{"model": "image classifier", "dataset": "photos of arthropod specimens (BIOSCAN-5M)", "train_examples": 97500, "image_size": 32, "crop_scale_min": 0.7, "horizontal_flip": true, "translate": 0.12, "color_jitter": 0.2, "targets": ["order", "family"], "num_classes": [18, 218], "arch": "vit", "norm": "layernorm", "norm_position": "post", "activation": "swiglu", "mlp_ratio": 4, "head_dim": 16, "fused_qkv": true, "bias": "qkv", "qk_norm": false, "parallel_block": false, "inner_norm": false, "drop_path": 0.1, "patch_size": [4, 4], "conv_stem": true, "layers": 6, "width": 320, "positions": "learned", "pooling": "mean", "register_tokens": 2, "label_smoothing": 0.05, "loss": "cross_entropy", "init": "kaiming_normal", "residual_init": "none", "optimizer": "cautious_adamw", "lr": 0.00092, "beta1": 0.9, "beta2": 0.98, "eps": 1e-10, "grad_clip": 0.5, "steps": 10800, "batch_size": 256, "epochs": 28.4, "lr_schedule": "cosine", "final_lr_fraction": 0.05, "warmup_steps": 210, "weight_decay": 0.1}
Rows from block 3, named by matrix and row number. Each number is 500 + 40 x the weight over its row's rms, rounded and kept within 0 to 999. All counts start at 0. Numbers have three digits each. After the name is the row's rms in percent of the matrix's.
# gate: MLP gate (model.blocks.3.mlp.gate.weight, 1280x320), inputs 216-269
gate.353 106:471445499451552510495501516499464526464523531528587520556471519436519453504491426536484540495547494528433456426404495477541540560440500543478514481510533468536499
gate.354 077:496482476483471545452507534529497549445500486512588408455476465483451459514501440507447551555445507506557440476483499520541561494491492480467452534439623487519473
gate.355 116:387489509465548557524455535465512431504508477467458466493449512437510479501505487508517520509555448648466471502435465501525519525463560512525514500483565437502571
gate.356 101:502509485525468505510488448574517555452594491556483591565501448506494500467463478561467532600526485549466547511521460479460538468474481467523457489440480515476454
gate.357 098:530458521518465553404490505496458446431553504542585552435484548480519530497522543524531556554470489453503493450404442466534557495469515456476491518532540502547512
gate.358 107:542468505451556475474460539503505496502467509532557482534482521499558492457516543490545506575536394513435422469440445492510460579531470467505513502554579508529426
gate.359 098:381435533538466542497493489469443478484508531508474539385439569572455483486468529493448546485521438568515487515452478464471517573468505483564553555532507527546469
gate.360 095:513523496526469468500504452516555580525461498530506486563485429510469493500532518418608528435521505523532512489484562545480543464557486449529533452535433542483473
gate.361 108:518459533479515440499444520491474444492557499519527469442456462432558434521493537545476503526464506551464452480452468415520476573529547561533463488461597514497477
gate.362 108:558527445490474589518549486570510570524547435472426475469474477554533538493568487500489446492477521489485541577572578461537551472551581519430440531450460546485497
gate.363 105:470506521464536474512454490444577437461495454553505570470520492546578490527445499509563506576529518522532405485462493442500520493478511502509478468548547485522482
gate.364 090:513498466531500474413509534418531512531473554502471420566500533414460477583590496497448558559450521518534504498470492542516548531450403475516484433455519507544554
gate.365 108:477447523470444506552405537513513444478507496493505495572440542472515489525427520474514535525536416529561477471445392463465518541467536501514530514482569480528490
gate.366 114:441456466498529567508480570572514441456598463547568517457482539488529499514465521572407540513510488560504447459463497462485467521502537469572498532495514498466508
gate.367 084:496578442448497497431523491460524518466511500449519520494521492463470440477448530486476431440489521560499484529514539503517496511487536492485497563496551485471524
gate.368 099:513528495511524468504454481431485445465505474482531554548488506489437433523464589534469581539528494545518433499503478533507540527486465527520465559509573459535500
gate.369 095:487484491540580506535521555517524430485491508533554566550522537455490474489520517478513521528514443471436479480478509397514455565481497514560546450462538480525503
gate.370 083:532484469519461499537507500527469465450476479537511496485467500481463490495530490483536476521478462574542540459512421515509511439602495549513530531529444491430530
gate.371 102:524523473501454519472546512498549480502485531512553472526495492556521507503489510494492460435497546494541513473500520545480534548551479492449553489523422540443509
gate.372 109:455493528467528471502489471435496449488511460547493511440522563459497465568457489504523500494510533562503496465443448452525489576425572493558446500485585467503496
gate.373 123:557516496466517442510502505545498426401499511571495565471499499517461433461439439552514503504469519487486522497500532515492441531445477441495454506491509456448543
gate.374 104:499501554456554527527492426446500479485539499539476532458541497397538463518422470491529556566504457550485424450448471434447502577521548498464561499489532408509467
gate.375 082:494521444546551523483468417517489504535425460494472443517538468486593497504543455447483514508525471519493527477453503476454509503538601484508557515503513504513538
gate.376 092:487525466472497505490492499483557511547497509475472489555526407537512400446530526606419487513545542516516509481518602490511493474493505464458516543491494544448562
gate.377 115:516480477572448561513507548468542516512502484508493417562461493532576522525525536470503454480506474550489463496510535525515570450546491511525471573513472534454479
gate.378 108:586485501527547558516431470512528464470545519537515467508506559439515477495475564518506586482529493581538467450449471435516511488466544558480476521531550527521557
gate.379 087:469484516490528524465491492488451542489505449483534486543475476566545501526533499484525550482453499582551490506485543515519469475407492555503515522563433516443529
gate.380 081:571458496517565500527562489426560458429527480514477464481497492530559528541498558480568516520570549477538514482524474510477527593474558500481512523435512498487518
gate.381 090:422514491511534480505520434518531488480476467456525551545496437502426484448484523535533470474457513520482463436402504490456445544513468446594503431437551434564495
gate.382 104:469395438478596512549490532525466429437533529588551554481473520485503513467468503523475574472516443534484419407515469497488508533449524456505522523564519530561532
gate.383 101:447528537445504505495484460476484471482432476536524558528463510454520451491491538377494549593468472531441477457528503495520465519473514498497540538506507474498525
gate.384 107:518572558482462516481511520471488482566471537490541465571484505522516572462575540461482492477492470554509516571552514512508552451499474527540481498518496465532462
gate.385 098:533428538470567495471455455442442447553450461507493504498538496450509490502479518463460548522530462489512451459471464440486530537447533534475568570516519471538525
gate.386 104:496585519443553507527514534450531436460505495551512503462543517422523420469472560517508533521529524539530488527454457523504457505441537549549568440445554466498481
gate.387 113:451457539506535528573451538496493442499493466495537509530482557448545467472468532520564537533530510589440489484481505491485512537461523445505521521501582464510523
gate.388 082:478537580587481459438488432444553516483472566478493562512499546455500454473479516540544579535476466507475490527529480494499532564495489539437496526484561583485535
gate.389 095:408503524607436546526521522544547545585513536557479493539519525477493478531472483510503546477479484523537470433547436522495571477480476572518565500509442520493502
gate.390 108:503519462521442418455563503499535449543474535539566539532511527486471494546572461460558485511458551498511499433436475497479512475490450488453443435490427492579547
gate.391 109:430451525483512533477473516480575447494500431517502508417498458472541462479474549509526516538480435580467494466463484546504568559469512549495511475456581462600521
gate.392 110:555500529530582573484512545484529489521522468548513551461516517543533492505444573518532510494550509539506463462508455405541491577495589516542569489497546440488514
gate.393 102:528534464478511430489470513505470517475497577522481555555520540518536456553499464547525526467518506473535517503341494485472415544520482467519448468554552428603470
gate.394 111:458560520541433470520413505485506543605443539482516507487485428490488497514552506541452526545498422501565500536511535517525540544541438605530485513468437492517443
gate.395 081:519546513472515519470453552513474493487466502556520509447508531536434490472467521480453547418467483537565548530509410491513501519454486512431510497514547502493460
gate.396 100:471533479506468428421525520480518475477586459490544496533547482451502452528532478465544608482519505509540502447495480577512538465543462465489514474562459464572569
gate.397 103:494489483472427383526465534505454440484507530569438517507523475504448512573502485510545561495436458495491467437394461488455557561480489450540556488524509495542516
gate.398 129:438511476496547518532500504510498467499525485527503561460509565487571432539526557548491580488524450578537461483439501478461492565423582505520513543501549481512457
gate.399 086:503475484481508503492480536474547545518419515454437497507420478551561488462497495485538502484550484624476543496479405494449498509477468509459580479570507517517522
gate.400 097:471502503534508454527522465531461421516478443552488545575496477502464563463532594512484525561544514438464581472432525389465470453461552540487529574446479486535477
gate.401 094:471497476478513474473441478441576447479567505569505576464450467465489523490415507447483535481493462516541417476527466428545494456472544468421489529538500540586512
gate.402 099:487533436503527555473515472428530482514477527569463454441521502518525480514521517402568506492503450460493477508524537487448524490520475479519564518513545538520485
gate.403 096:455475540416563463493510449478495516444468464486482540492540598466515462521477487475527506505512537461463496544444526458502450510485541424592439480449485441543503
gate.404 112:536526474445481539526579430582572464474515498455499449453519475541533518445507493518484435464449533484523453519582590552477527486508538514405504513563527529434493
gate.405 102:464460482538574519580467504495551483515510519470489556484514543495508415563431446485465503526528537477478420448531477454511415540483514525530478500516531469491504
gate.406 079:553519516523468534542497484481557467519525473475430525434588533526412545455462453511478462417481478567533465546514534499478486525515515536528452516484522470572537
gate.407 116:538440532557539547494483473519456527460543482531477519500506555457538434508474526571518545555495462552453448479442474509508491584487548524503507536498562443512472
gate.408 111:461492484415487456489465431544539437450521517537560516499482553600524517465425507516453408529498495496568465505488551447509460494552531437516501501510479570463517
gate.409 112:517417553503519504524383490524547428507494539543478476467511562451538486461456588557478564557513477565511482454510488441458510560434467522480484549536579481525515
gate.410 089:528529442542448503466436461530443549434493484528505555500538508461483488498497517467485529450427417531613535524517494487504488443449504527432439469504459550489458
gate.411 110:458513517519532514470430493475493432545493476449584531466509527433499446476447497523492536542506485564517448485414473511497500505456499453517536498539535475573497
gate.412 079:478500520544523510475475532527541519502481504528457473470507491521483488480536477446488506506526456417456493494511527487556545501550479532517480485562548494470467
gate.413 099:511506490508526502512524468553518376465559532500550538435539511515572507499443497542501476480504448562439517478527508503563421552490503467482451548540563476438503
gate.414 102:491491536582432444449555559510527490509462447433548477519535499415442538544504464471469495557463513451459525537484466522522544430519501548465518414516438464549566
gate.415 091:481544545430459522480511448498541514498481442486564513480539491519460452491545545472518466498561527462525540460524569521531445476602539513467537497493536513535488
gate.416 120:456551463500469542538484507485522451404524496523546495499481600446547462507423583528506494510499487543552450498398436478504465540494486470546531468515609463500517
gate.417 086:475512558553440472551469501417481482528459528396518463480549535502488502465477455543479484533515483470533487571509526453517465471527555401491525446474482503430469
gate.418 085:587411513488486506544506538514496471485517427566494482505476531483464472526509527478547474509519473495549502500491532466540583464457524546520498510472429491547479
gate.419 107:559401537502558560481449488556476449485592463519516492509454510484461500480442461499465482604554500498546480438528520403489487454467455517477556522473512539512464
gate.420 097:454527545495480524455458512440480556537484546512461514513412495537501497539473548472465516541498489521488457459551529485504497466535501526522495496524556545541441
gate.421 107:519503482478489451537495468516493473426602498521512523472547532561507508494468512531529410506434533418521515529469521475492407535457582513542442563513469486488490
gate.422 100:449478460462510483511398468448539427517550518508503560526531512468500524517486478493542543557544528508488471425468461426443480550474540570546497501545625454547490
gate.423 121:459456539556450468519475561431526495547502517471521489478526509416541539546553449552511507495462487543512528486483425543502601499510443487526396426499492467499534
gate.424 089:509448522504552551470539483523505506571497520414511478417550432525531467480543505439446482437483532528481500556514455552492494541517574550532479483421562439558513
gate.425 092:504442463419526428478523516520537463521503492481495521509533510472425513583573488527511461470510502522502507505505525518509457502536433554467488505539566459518507
gate.426 104:507449548472499547489464516500488432589555447451574508499531526461549443530518517522543475515476484542509492496511513490526483496455500541491503466494538514541474
gate.427 099:465495485550465451511490593473432474536510478573498437548490484462533504509558523572449546499494486496481538511545464545568547503500412489509456450418548481536568
gate.428 086:549527442563576498536449455523463444482521515521488493440492486446480527562554568457552521550543465573521445543484439547510521497537459556482509537485564451504469
gate.429 117:508454530570472445486463557485507474483487536512520508524564502499510486502422444570498529459450482499516536507412421490491506494452470455529449491531517431552488
gate.430 092:443488550433506591501513518537498486507502520449464556505472588492525535450528557498518451532541495482492561515498523455564464515491580530537418548468595492534482
gate.431 093:513510550518427489514505549474520461511526524491605429479478516452498481547624514491518493490499498493487515509488466525516539512497450591502525484520560466562547
gate.432 114:462545539550415565409539490406527508547448494491527445490508519526489508551540480489471487470581481590474493457568483471502619546533487551553500498515461463470542
gate.433 086:496529487491538516477489540484573512476524460509497470453579438509545520526552494480513479495437452504452510487483496532490581514464482570476483492573500449521527
gate.434 100:459516535501483511514503529505456507476467484546435460555512468566482518440497424507438521478508501426496515524523495521576491530478478494456467540445457529473563
gate.435 105:485506472483583549519490541446465459436530490487497512428466603518534554547532507514495485502568521577521493516494505482490511566518582505520550513520568518570543
gate.436 113:511504499478512450463461447466534446516513418599475529484478536467532510477427569534556507495512539618545450411472462459481530509462485512533467509556582511502476
gate.437 116:501513571441613521528403492460470454465519463469523539460437473431538494486477501537506509546553441574472410410478489484472509512497555579565493510506584495537447
gate.438 099:547474493497557523534534500462516454481512473554597538452466514481476473467438529484489537505473502551522453506486462490470460548438469554479548518497485477554483
gate.439 082:518531486575483525456500501522563510498483531480538498397519537484527421518475435585488545490554593500443483509399471519439513487416460493520441465479485532550546
gate.440 082:491518555461529430498469433505499516541485477505570580498513539536514467542472538423544562540511421496535496528529477486499452514477495482557525442509520439442450
gate.441 107:571524488474547435542517432492461442501447503597526559467482503571463447484465460518505539529503486479506437523502527477487439544494476488530538535531546511480530
gate.442 102:524420512449528554538514542470472438543549473447559503449473513467509494548508500515573487492552453617478490445434496506555503483497485509505498472518523464505524
gate.443 102:504536475473467435490515443461590491464495567477520492507499482581474565480470544461510512510475505501512495550419505453472503487529455492545533457440461564495502
gate.444 093:460408471530539491443461535447439412513529484514523538449500536485484438538452514419454518523518501554521520451491480440532522563454479466528576486507555466486500
gate.445 102:504483471502449448499542508416534460466477526494553482581524537502510474517541474495502495515478535518486481529535447509398525496534449451502498454540484534521505
gate.446 084:511568525439553501485499491478506483512487488542473501515476476501524566573504414529530476507486476484466489475459484631531583524501506491508461546521513457513539
gate.447 113:484578534534470468474480486440495469503489563461470398486502464446467441479481514482498545475478511544503481444504470567494533586467425416487570490588513457494495
gate.448 102:457438519475491438514508493483534450470530480509519602446533460510492502459467519506566484495532492542483506464455458448482509536477497559574465489497532499541481
gate.449 108:449454508461469541463478515477480442484489466485509495506464468436504456486451526551478513532517521628439470460479484487472546505471418439509581450500582488487481
gate.450 103:584492486560450492449513535513496548503517426544531501542527483516459544519529484455520467542532597465454519470552410627535505459537463494513484494507447528537513
gate.451 100:476437521457559473501473460513509507485472502481491553456458534495557463466486551418501534472567491542466511429441446480490522536465502550448565503527563448512512
gate.452 097:518509529497583487492499499488463476487521446485473564492411567538577488513497550439525534514597478544509449468468445478448451482545495481553506488541513457542476
gate.453 108:540505501536454506566483532484441511520474540456557435484448472542562548487531492549478435492475461518453513534559506502522522498506498514492459526524520466427501
gate.454 109:483429499528506462502419484502503464556526472448566523515470542536538494549487506574529521538485469552469530435494492493525532520428516493510461548482522531512467
gate.455 104:537489493568517569552419520552482486490524466532494541502494491518434510517418466474534521509486484526485491518545500549522527522477506532461486499497570506480530
gate.456 102:543578497553480496439524486549546455475465555493460517502519492522497498458529475570505584454455499472449569493539472539449478455491451436467501503544479524518507
gate.457 115:425485511485480471525446559498469530483536513557506503537470492478557448432487486565494513543475549538476453500440502465490487519484546517539509502582500511484499
gate.458 122:566561493566460495496566491537561517508462574457462461539508453551533490489488469494495493467464512460503475560551530556478555453504473458496487523515450527485478
gate.459 111:537501456521470465430477528539521521522406498582546446586541494557472495512496429503548557506455536458535493568507493537499547522518474495492493510430505534546491
gate.460 085:562447521455501511508518538451531598424528486512471552545521525545459495530434510493491516550502503460514411478493516511560490408478527521485496427548478588522474
gate.461 100:433471497486527518533420528496478515532534461495527515508501509468534478526548498484513488480537524500479455514471553403534534530488522515512548491529578566548447
gate.462 091:467507429485467482496469459506502500560523447565475525433490573557516461511474513511544527485461476533487478461530506504528464519556513495496473499482499485598484
gate.463 116:422478517483497522501503544457502512538518469503536494479527573452534488566505537481491491573531446578538434495514467486525493532461534546466506458518582478533474
gate.464 089:487519474471481505496475526461509566547531493527648495439541462505533502526496482529602527540503502538556447502513498495508537491467490490523520458496501430530523
gate.465 107:478412545511542553517502557450516489453446495455531573475562492489472483496414461532490574576496458579507464495426437553423511522460538470546498537569555473511466
gate.466 107:566500568502508428508479511499538467503468529499509469497508468507497538567432503463509504448478507525510448459490497582474570515493485451543549504592472545517482
gate.467 101:553474507564571508537400497441492451454583456511483494496502524472572489469508485515515544474460524618471450476512429423449502536471485494508503533514566434532555
gate.468 076:527493543475542496432519511481548453421518572488477505460501493491419487549466483472611520477472492514489504546503494462519522491444542544551421523578568488488471
gate.469 115:499454434510504504482556444465564490517484460506513530549568562512480515519501457481514418450516568470544426486492540560470490481481468456492567450558485555496574
gate.470 110:466485469504538596479496501535534432465563478486525500500545531499552468510430459443548525527459508555553433464508447468464538558488551536537534517546561461513513
gate.471 110:531509479536584510557488533493479480462569438523529505478488533484494422438442552478550542499528521534492448418466508471471538565471518520512501552478582525475485
gate.472 083:563530519471574573485512561515531455458487505518437549478513480481463491541428449480415472436495482491444434530541460514517490528426475498507463533478466519477521
gate.473 085:511431509490555469537532525507567505494488473493484463479497445423530531470490468533614509450401454446505471576491446472505532511496571550506508528497518461463490
gate.474 090:485534557510474454508495547578503533504474551536577571492547480498420511564533547468504514484460460533506538472493505446445553457522521541447509421471465546576504
gate.475 103:494457480520628509450439518489519453505530482538564539508485522444546550511448548480472571566529456466494439437440452482455508545459592511507499540560546493519485
gate.476 105:574445488508478496535473491458509381513450478519574570514523564463517515486480544529573518514542461528527439482436465465460526554460501468580547499501560504549552
gate.477 106:472491532506519523515458533509524483435540494518530519516470554502526474493459533540520566525529461570500496474488465460515500566523526497517541496458467499589535
gate.478 076:510531478468476458539506466529441534448497477430501500445587503450510538504494449450500480517392433468535529489448464486491514417463486510466471473528465584513568
gate.479 117:518552474542504462421537442574452537463498499496482495550527442528487510456558463509481500469463547407545589494494509482477528434551485513457553548442429539481475
gate.480 081:569593531473505480479545472503456479443504520521532474484479503520512495560462502439529565507404456502448557506527476540518496417486504533511552551526512469477523
gate.481 113:529489477503535485518498514520595394461604492495505522425529546443528500465487564535567533498456482501536447493436490497484475516447526470526494503564484547482492
gate.482 108:451527534470497578514497494456508414492509478517496535488476608439491475512456547494458583493482494525497471461432434469505533557459494467585569494505538403463466
gate.483 111:504481443492575473553463497479473449476549473482532528499475498438490459473464573479501481506506458593517495524504393456514449555499485511533521518500549444514540
gate.484 101:482577571477468484472473520454471501577462560493493433492512480499470491538471455484509582507473452536539439462509474550476537571583455546539533459541471482462559
gate.485 103:490447508476587482509517412552481549457515450502531558461519496508459510493466408573496435581502572494568455535522523434552460488481522547483432451415511467531531
gate.486 114:445494554479516486534497497508520538505515501504529484496542543545452497500518565456496516485504448450493398488474597472475463504571544519577568501538479554524456
gate.487 089:441458546515448517562488507503494544480542499526475447456390553434512449541455506561530498494504522587554489528499540527514468606536509547558556528540582497491549
gate.488 109:530507472521532553465504533527464528496560476502476499515517427502530514470493466515486471567487462484475523494521503512534495509520530486524480524493470503449462
gate.489 090:467448461516465538469491570413477528516510513441430546488488568484568540460458465504462548558579424516438526438433502484469516577495505611543530514510489465556467
gate.490 106:458516465549457495493513502546508545512540436484554465553459486543540511507542516500442514516449512472541572505486510459504516423531556532478501563472475528550463
gate.491 092:530464496541550508519472523526539449528482496537481501438485466521450541461438610521483547479530503602528432503498447542465502461456512475523533525564499441501467
gate.492 113:422505520483515532542409478474460586525480500492436470477536500550490493520462521552518561479470447437484513547496471561484496587520472492603463533481476471492468
gate.493 079:510503441513422506413489457514453503420506468462516477530459491439475457512439548487485555501532425520538531505532450462542466517601509510476554512503490499506530
gate.494 097:449492476486515484524419490497511460516542450525547561472503493422572481528481420507563513540522515550511455483455488500523450544473524495493516460525495426577478
gate.495 098:579503460433547539479464456568496475490467503520490456512394542579468472421478565464492510425492538498565502549510508554549517522517467492418478505530505560395531
gate.496 110:508517467508430535465474495533559510444562521490485550444536518520535452537445548466486509513424447538485476445517442442482442572428477462649533559549499479467487
gate.497 101:483464470537537519538453501480469457531550521474554548480419522511524469513506557536533478461471481502433412455440488516524520524447450505489489537543549445501429
gate.498 095:505515472507555480572537464462515488488529558490455528499530482459512460567481528522463469544484485477446438491458467430530548546497451498484603521506537462570464
gate.499 098:452501459479513466533468548504506419451547510509533528537502532505510490524459526461455477519560493522454463426436504464467458506502503511390461572505617502563508
gate.500 102:512510438489533513490461481472516508537563491511465557474488525431544503511436541494437527485470489482457453459453474461481522541462459514567494551548598502497478
gate.501 118:512527551496488501478518493437548467524504484517537544481493536471501513538441553493512560523514476608605472476402488479475427537467471532547482490544553475581513
gate.502 092:511521505474557509459534493469518499508463443507628510456468545448520513516488554521484477579517443612555503469537421515464507561480536474515460504509586489504481
gate.503 106:478498535510505533560497487503484523481537504542544494481476503437515467487454572475435517507504496527496439398500431466516470576483498497541584459565548479527455
gate.504 082:456514512479509476510528496508528466526576524464486534442515511475496516518491477471528472455462547508495479521471455528540558481461458521521514429496476536504512
gate.505 079:477474476544547513500489448492469515521475530434484495478469539511541509534485481456522534529528564490493481516573547590461570533517544551489502542471573481529528
gate.506 080:555521507467528531496478524457431509477542461493500502426510558517442459405556537493501469504540480571445447564428437523443461460437470491486496533527557492495524
gate.507 098:482482530513528476543516514471500505503515479529573573431516497463522524518454540503571609500463530520521432479416596502483479495472549495552464551497543469492505
gate.508 083:517541522530545560564540459489533536511440528397483501499455521494526486428461469492525564468537560562498525542466463469482504550470554464518473467502533559513459
gate.509 106:529436504480536533523460487438539425507518567482497533506503482439499437477413474491552539539507482514503452434517456513518551583477518502548515502480588486485465
gate.510 080:510513474513566533496445493511485484489463478416491510531499494441523599513486542467514513495543518506510447502455526504458475488492507500497559499586529476382557
gate.511 098:456481407433530485535465543541528499525464461432522510450456525477609534486480522546477580555505476613532476496465441470469428502479536573515553475522542479555556
gate.512 081:485442552506577594482498490558494496425509534487527539448551470531484523508532467474519506506600456516519495483427450566453452515545529522525442454538544537509533
gate.513 110:521498510492527526504467491481509447474527518538536547528420563483581464510498502492515570538538462560502448474489456518525501553456516530542528529532520496477440
gate.514 086:596446531511474506492527557548476456378509435461499489525540521542496532483480516495481521501480500514495513491520416426497535433420431559527498520507489547542495
gate.515 102:515505535499532567523458523482478414499484492527521518441506501435533487501448521507518530501502434613519511503505441522524489542497506528517519530518490527528501
gate.516 084:576483466505462487567447587477474466535547476518518485556523501470500540539545420496521508555511453492523489511450523498453476514519525504443425504524518529477485
gate.517 111:466481486530571499516488560448533511429510553563540463479446517503502451539428552497512563538550460585552482453490451485514506553438462559534510544531529500515511
gate.518 104:490460523529520523561477504487487464459552494494573546516469565524518497459474519518510566538520485529504530479473479453571505539502558506531509600550501538515516
gate.519 083:498552492576475542517550451557499527539489523571469432493568391458528459589462521599500554520521416478417513463485549509453440459514490507525485519574473509581502
gate.520 103:422469433447559538552468514533523501463524540496534519517467579435491420558474570462470545532555486619471463475512449470484476519478449508528527496492589509513443
gate.521 125:529534539537439475494488462569458538466507543536413482523564453454461478478463441499449521480417495397532546596553513552528540499476506458464467515452474485447492
gate.522 094:541543524540510467468521488496418448508519467518470501554457468494510466546501449499501455511522511577515536532526505544576455508511539481458499445434493454544539
gate.523 081:449507493493539518515450542504512504506444492513515530482502440510552482507524462522519497570566509551473482551505497591518498542449475500559436524434505427465508
gate.524 095:529546440475450522417467519484459545521494533457486455558498505458477522515552487469490475466494556522451512551547563513496570469494438424504576499478435505468451
gate.525 097:550556510478456504477543465505487527540455465492447486561571459507462530452515437529455469464538488477571546513541552537535513486461473467452427442448529468472509
gate.526 099:472502475493543451566478557449487474531530469506528556456500554457522460525586521557458548499561409541482469411434478501529481533525565527522472542508515474474506
gate.527 103:478440519523544545507454519449556513525537508551513490453443514407481452466439520522501518489506476509466484518486465492489489579520543525456523509552544541533479
gate.528 084:484450480526445466406480529502540478500482489434500546396519526446518450457493452493504505493545500574417445499484472465506527449535549503493502565502498557403488
gate.529 092:510429530403469497507504514453472560521487466482511482468481504470516462584528521532550476460459470589516551484492494607487483459564482495539568475518528461573502
gate.530 081:450522491540594520511476606500490453503504490518528435565470508530477490532423502516475458438549444498543490488508478519548488444462542394524500549508485442517510
gate.531 099:521465559511551440476511500471529579513431549496560525534493550497442548570571530443513454490482520500467442537443506567500511487531489481510547511488488519533509
gate.532 101:478460502474458521480513522445504576522496486536525487507501521476491450552545541437507561498560495512543483474445509456510488500525507549577502454529561499553568
gate.533 100:525457504540529462556474531494554483496502511484541465429546496477540541413430518481468534503481490519514470491491458535457494435433475420498494443492498538441512
gate.534 096:504474459573466528492577465491533484426577489480580520469519460468434574512583498477500495518463578526455506489519460479504529394479570533505493469425448521509502
gate.535 082:512561508556492492511568486456477421436468491529521537499518503506594458535533467523489502556509553561541503468559489484488413519464531567551478496522452528517460
gate.536 115:439493425459493484488517483430577499524594457486509487476518551482491455471449599476457516527514504532513505441436453508469524527485469501521518488561577470460441
gate.537 092:471504491492486514438529540449514494498447456442592459521536473508504509489507534462539460500475609515502516487515582464416534511553500501550525466443493505573484
gate.538 080:453519470432446466512539472563425493514503549425499450460534547429472490582445483524479523504531493539480447455428537572544489424516550472511419509530444461419490
gate.539 114:523484475490526504549446488532487442448543509525551529506500555453629477439465541509448454516469469547551444467471480470534486476497520453507508523502531470523511
gate.540 099:488549541495556514466604507516519523560525505470483439529509481517494569460516500467443514530490553507504475520597570550540553486530535566470525463484482551492546
gate.541 101:538523453460507505545518497461532450543506473530501452525513506489512515499485530537505511573499474572534516483469495482437462579435550451488531551507600559521480
gate.542 114:555446463518503524495469522513501504516545441449480526493467508473519427468466517520517523558512451497498441464403463506489451550429498523534555514576583501519532
gate.543 111:511552566537504509543513535544529549507432513483533476473533441523576433479472462512488469504519454433472425463559518520465483486463534411546495551529507508434397
gate.544 100:458438553528541513522481518518578437516548500526549459439530535485540479480495633544426534538494457545523464371442445490527497556463535482511539510493574492513483
gate.545 110:521483503532505467526449501463462441499495482544481490469529552422526453572438502572537546542551451560551443437486461476425538527510488538510512487483557536528477
gate.546 085:498493612489460559483561490426512476569525476434426444466515507515531472530445532543496481465517488488531499503501504511451520510478590526472504546474483455490544
gate.547 108:456471513520580581552475513469562497499526527473562466459457572452555526530468561490525487624571491546532404474494509435471479451478519582540564523475530507512477
gate.548 101:516494471522524492479508493473478569493532530516499493552479527533482514493497463514522486513482502483510545459445501497414498449523506503524486439479515483521459
gate.549 088:465534463580536436498481476543444528530475447519463516508489522536524492498513533520505526509516497515495480496545492501470488509453488414485509532575484504492424
gate.550 110:488385480500485536518453525446554435485552455472510511458480533480565504492482530533489503518505488585499461475463418461398502518489553500516481529481513471514549
gate.551 107:520491470571504487514513461499513516420537497563554523503498481437501521492464510479493531509497461579486467498431435458446508527499483524546476496577566447502483
gate.552 109:468445554471517546486538474433520442497560452441583474484489552455503504498473538489519516543537453559488436453462451490502502495499596529514517533556514468523522
gate.553 100:516435534530492496509484518485492470556446494508527502530442508462502522592464463428487477522525516533500502462531452499474569488504499602509464461534512500480516
gate.554 107:504416486481548551489480558450503441421514523469537492515550501512465463471452536568544528484461497497469481464453473536509516568463543527521542511550521469535515
gate.555 100:519528500496527524473500578459507468487562491519517541434493576439545481502423536559487495429478473514537503459442450462455465557466538540537534491536524496571454
gate.556 107:486468519507531519510425507460503483480535502532467488525500530429523488477436576494494505540518436539485433507446472412500463516496474519477539525565521474500512
gate.557 073:467492468522523544454523567521520455454502508470495443430511439536520514504470508478453497528458582499490496523492452498491483519456467500548505501489531509556493
gate.558 094:519513556485520514528450508518549483427386460466484452438470485553454467457451495561492531491477504476496490476548541479531514419522503482492512440507463578480470
gate.559 105:461431540469524527467478521497464455461476481499557505431485520479488459503470488521490526503493454518487499452447463524467439541423524505467496524473564519489526
gate.560 105:456526518523563547553556465499495464528525514491478523476496493463489474540515589488516499488495494475492480536440426408481484505481544484541515458559566452496485
gate.561 113:485508494500516514531517483476565481516509475488493483471480553409506480455453539507546537537569475576510465411473492450557493553490524510509489492509540484539532
gate.562 097:482453474486569480473452476548523432485523502554521441488487538518565497503476445553613513553490507544481468489504473511513495496480532554510402560508539504564490
gate.563 106:504512478489536494447416472469509454497515476548551537470492546442436511475450479491505574468519486556484460476446479451459546575442560555531530522561538523514515
gate.564 081:489477496471545515502532449538496510496512501475416517496514437564543479522494479496598539514553564600468447527407518417490413491524514535519476462544557476528508
gate.565 104:510556505501565492459460544544434542567487521471486456514526417469423492550517514509501515467513458497543458497527512558535572498509558503535448554533392422516476
gate.566 100:490526530421508462504442452489598505465521547587587515532495504487444443451414461483524520475504553456512477458449470497451526580472439463491508510562484521420509
gate.567 096:490523581510451496491480504484474526589447564503577462462473519471435455542462544516504561484480419472520482445470543542496519494505488437542433512516516468589523
gate.568 105:523525479519532527449459501478485501527512516470493491426475504421528474491429517505526509573473467609455460493443469507476451515484534448472522566501535573504487
gate.569 083:520501362524471460499447512476488582586498510543485484451513472514517501545463547497472455500516538517561469535435530500488495544498531581482491454517519460531480
gate.570 088:545464545557532473496476508536423517512481481489480594511574515506468539560428457526520592520462524556519519534556558485513443531444503611514534480528485557510554
gate.571 104:465548450506472481466519508500490550542458487522527516601523455495443471506512474506482560472563553469576549566559498570531505527511517547558468518483469460546564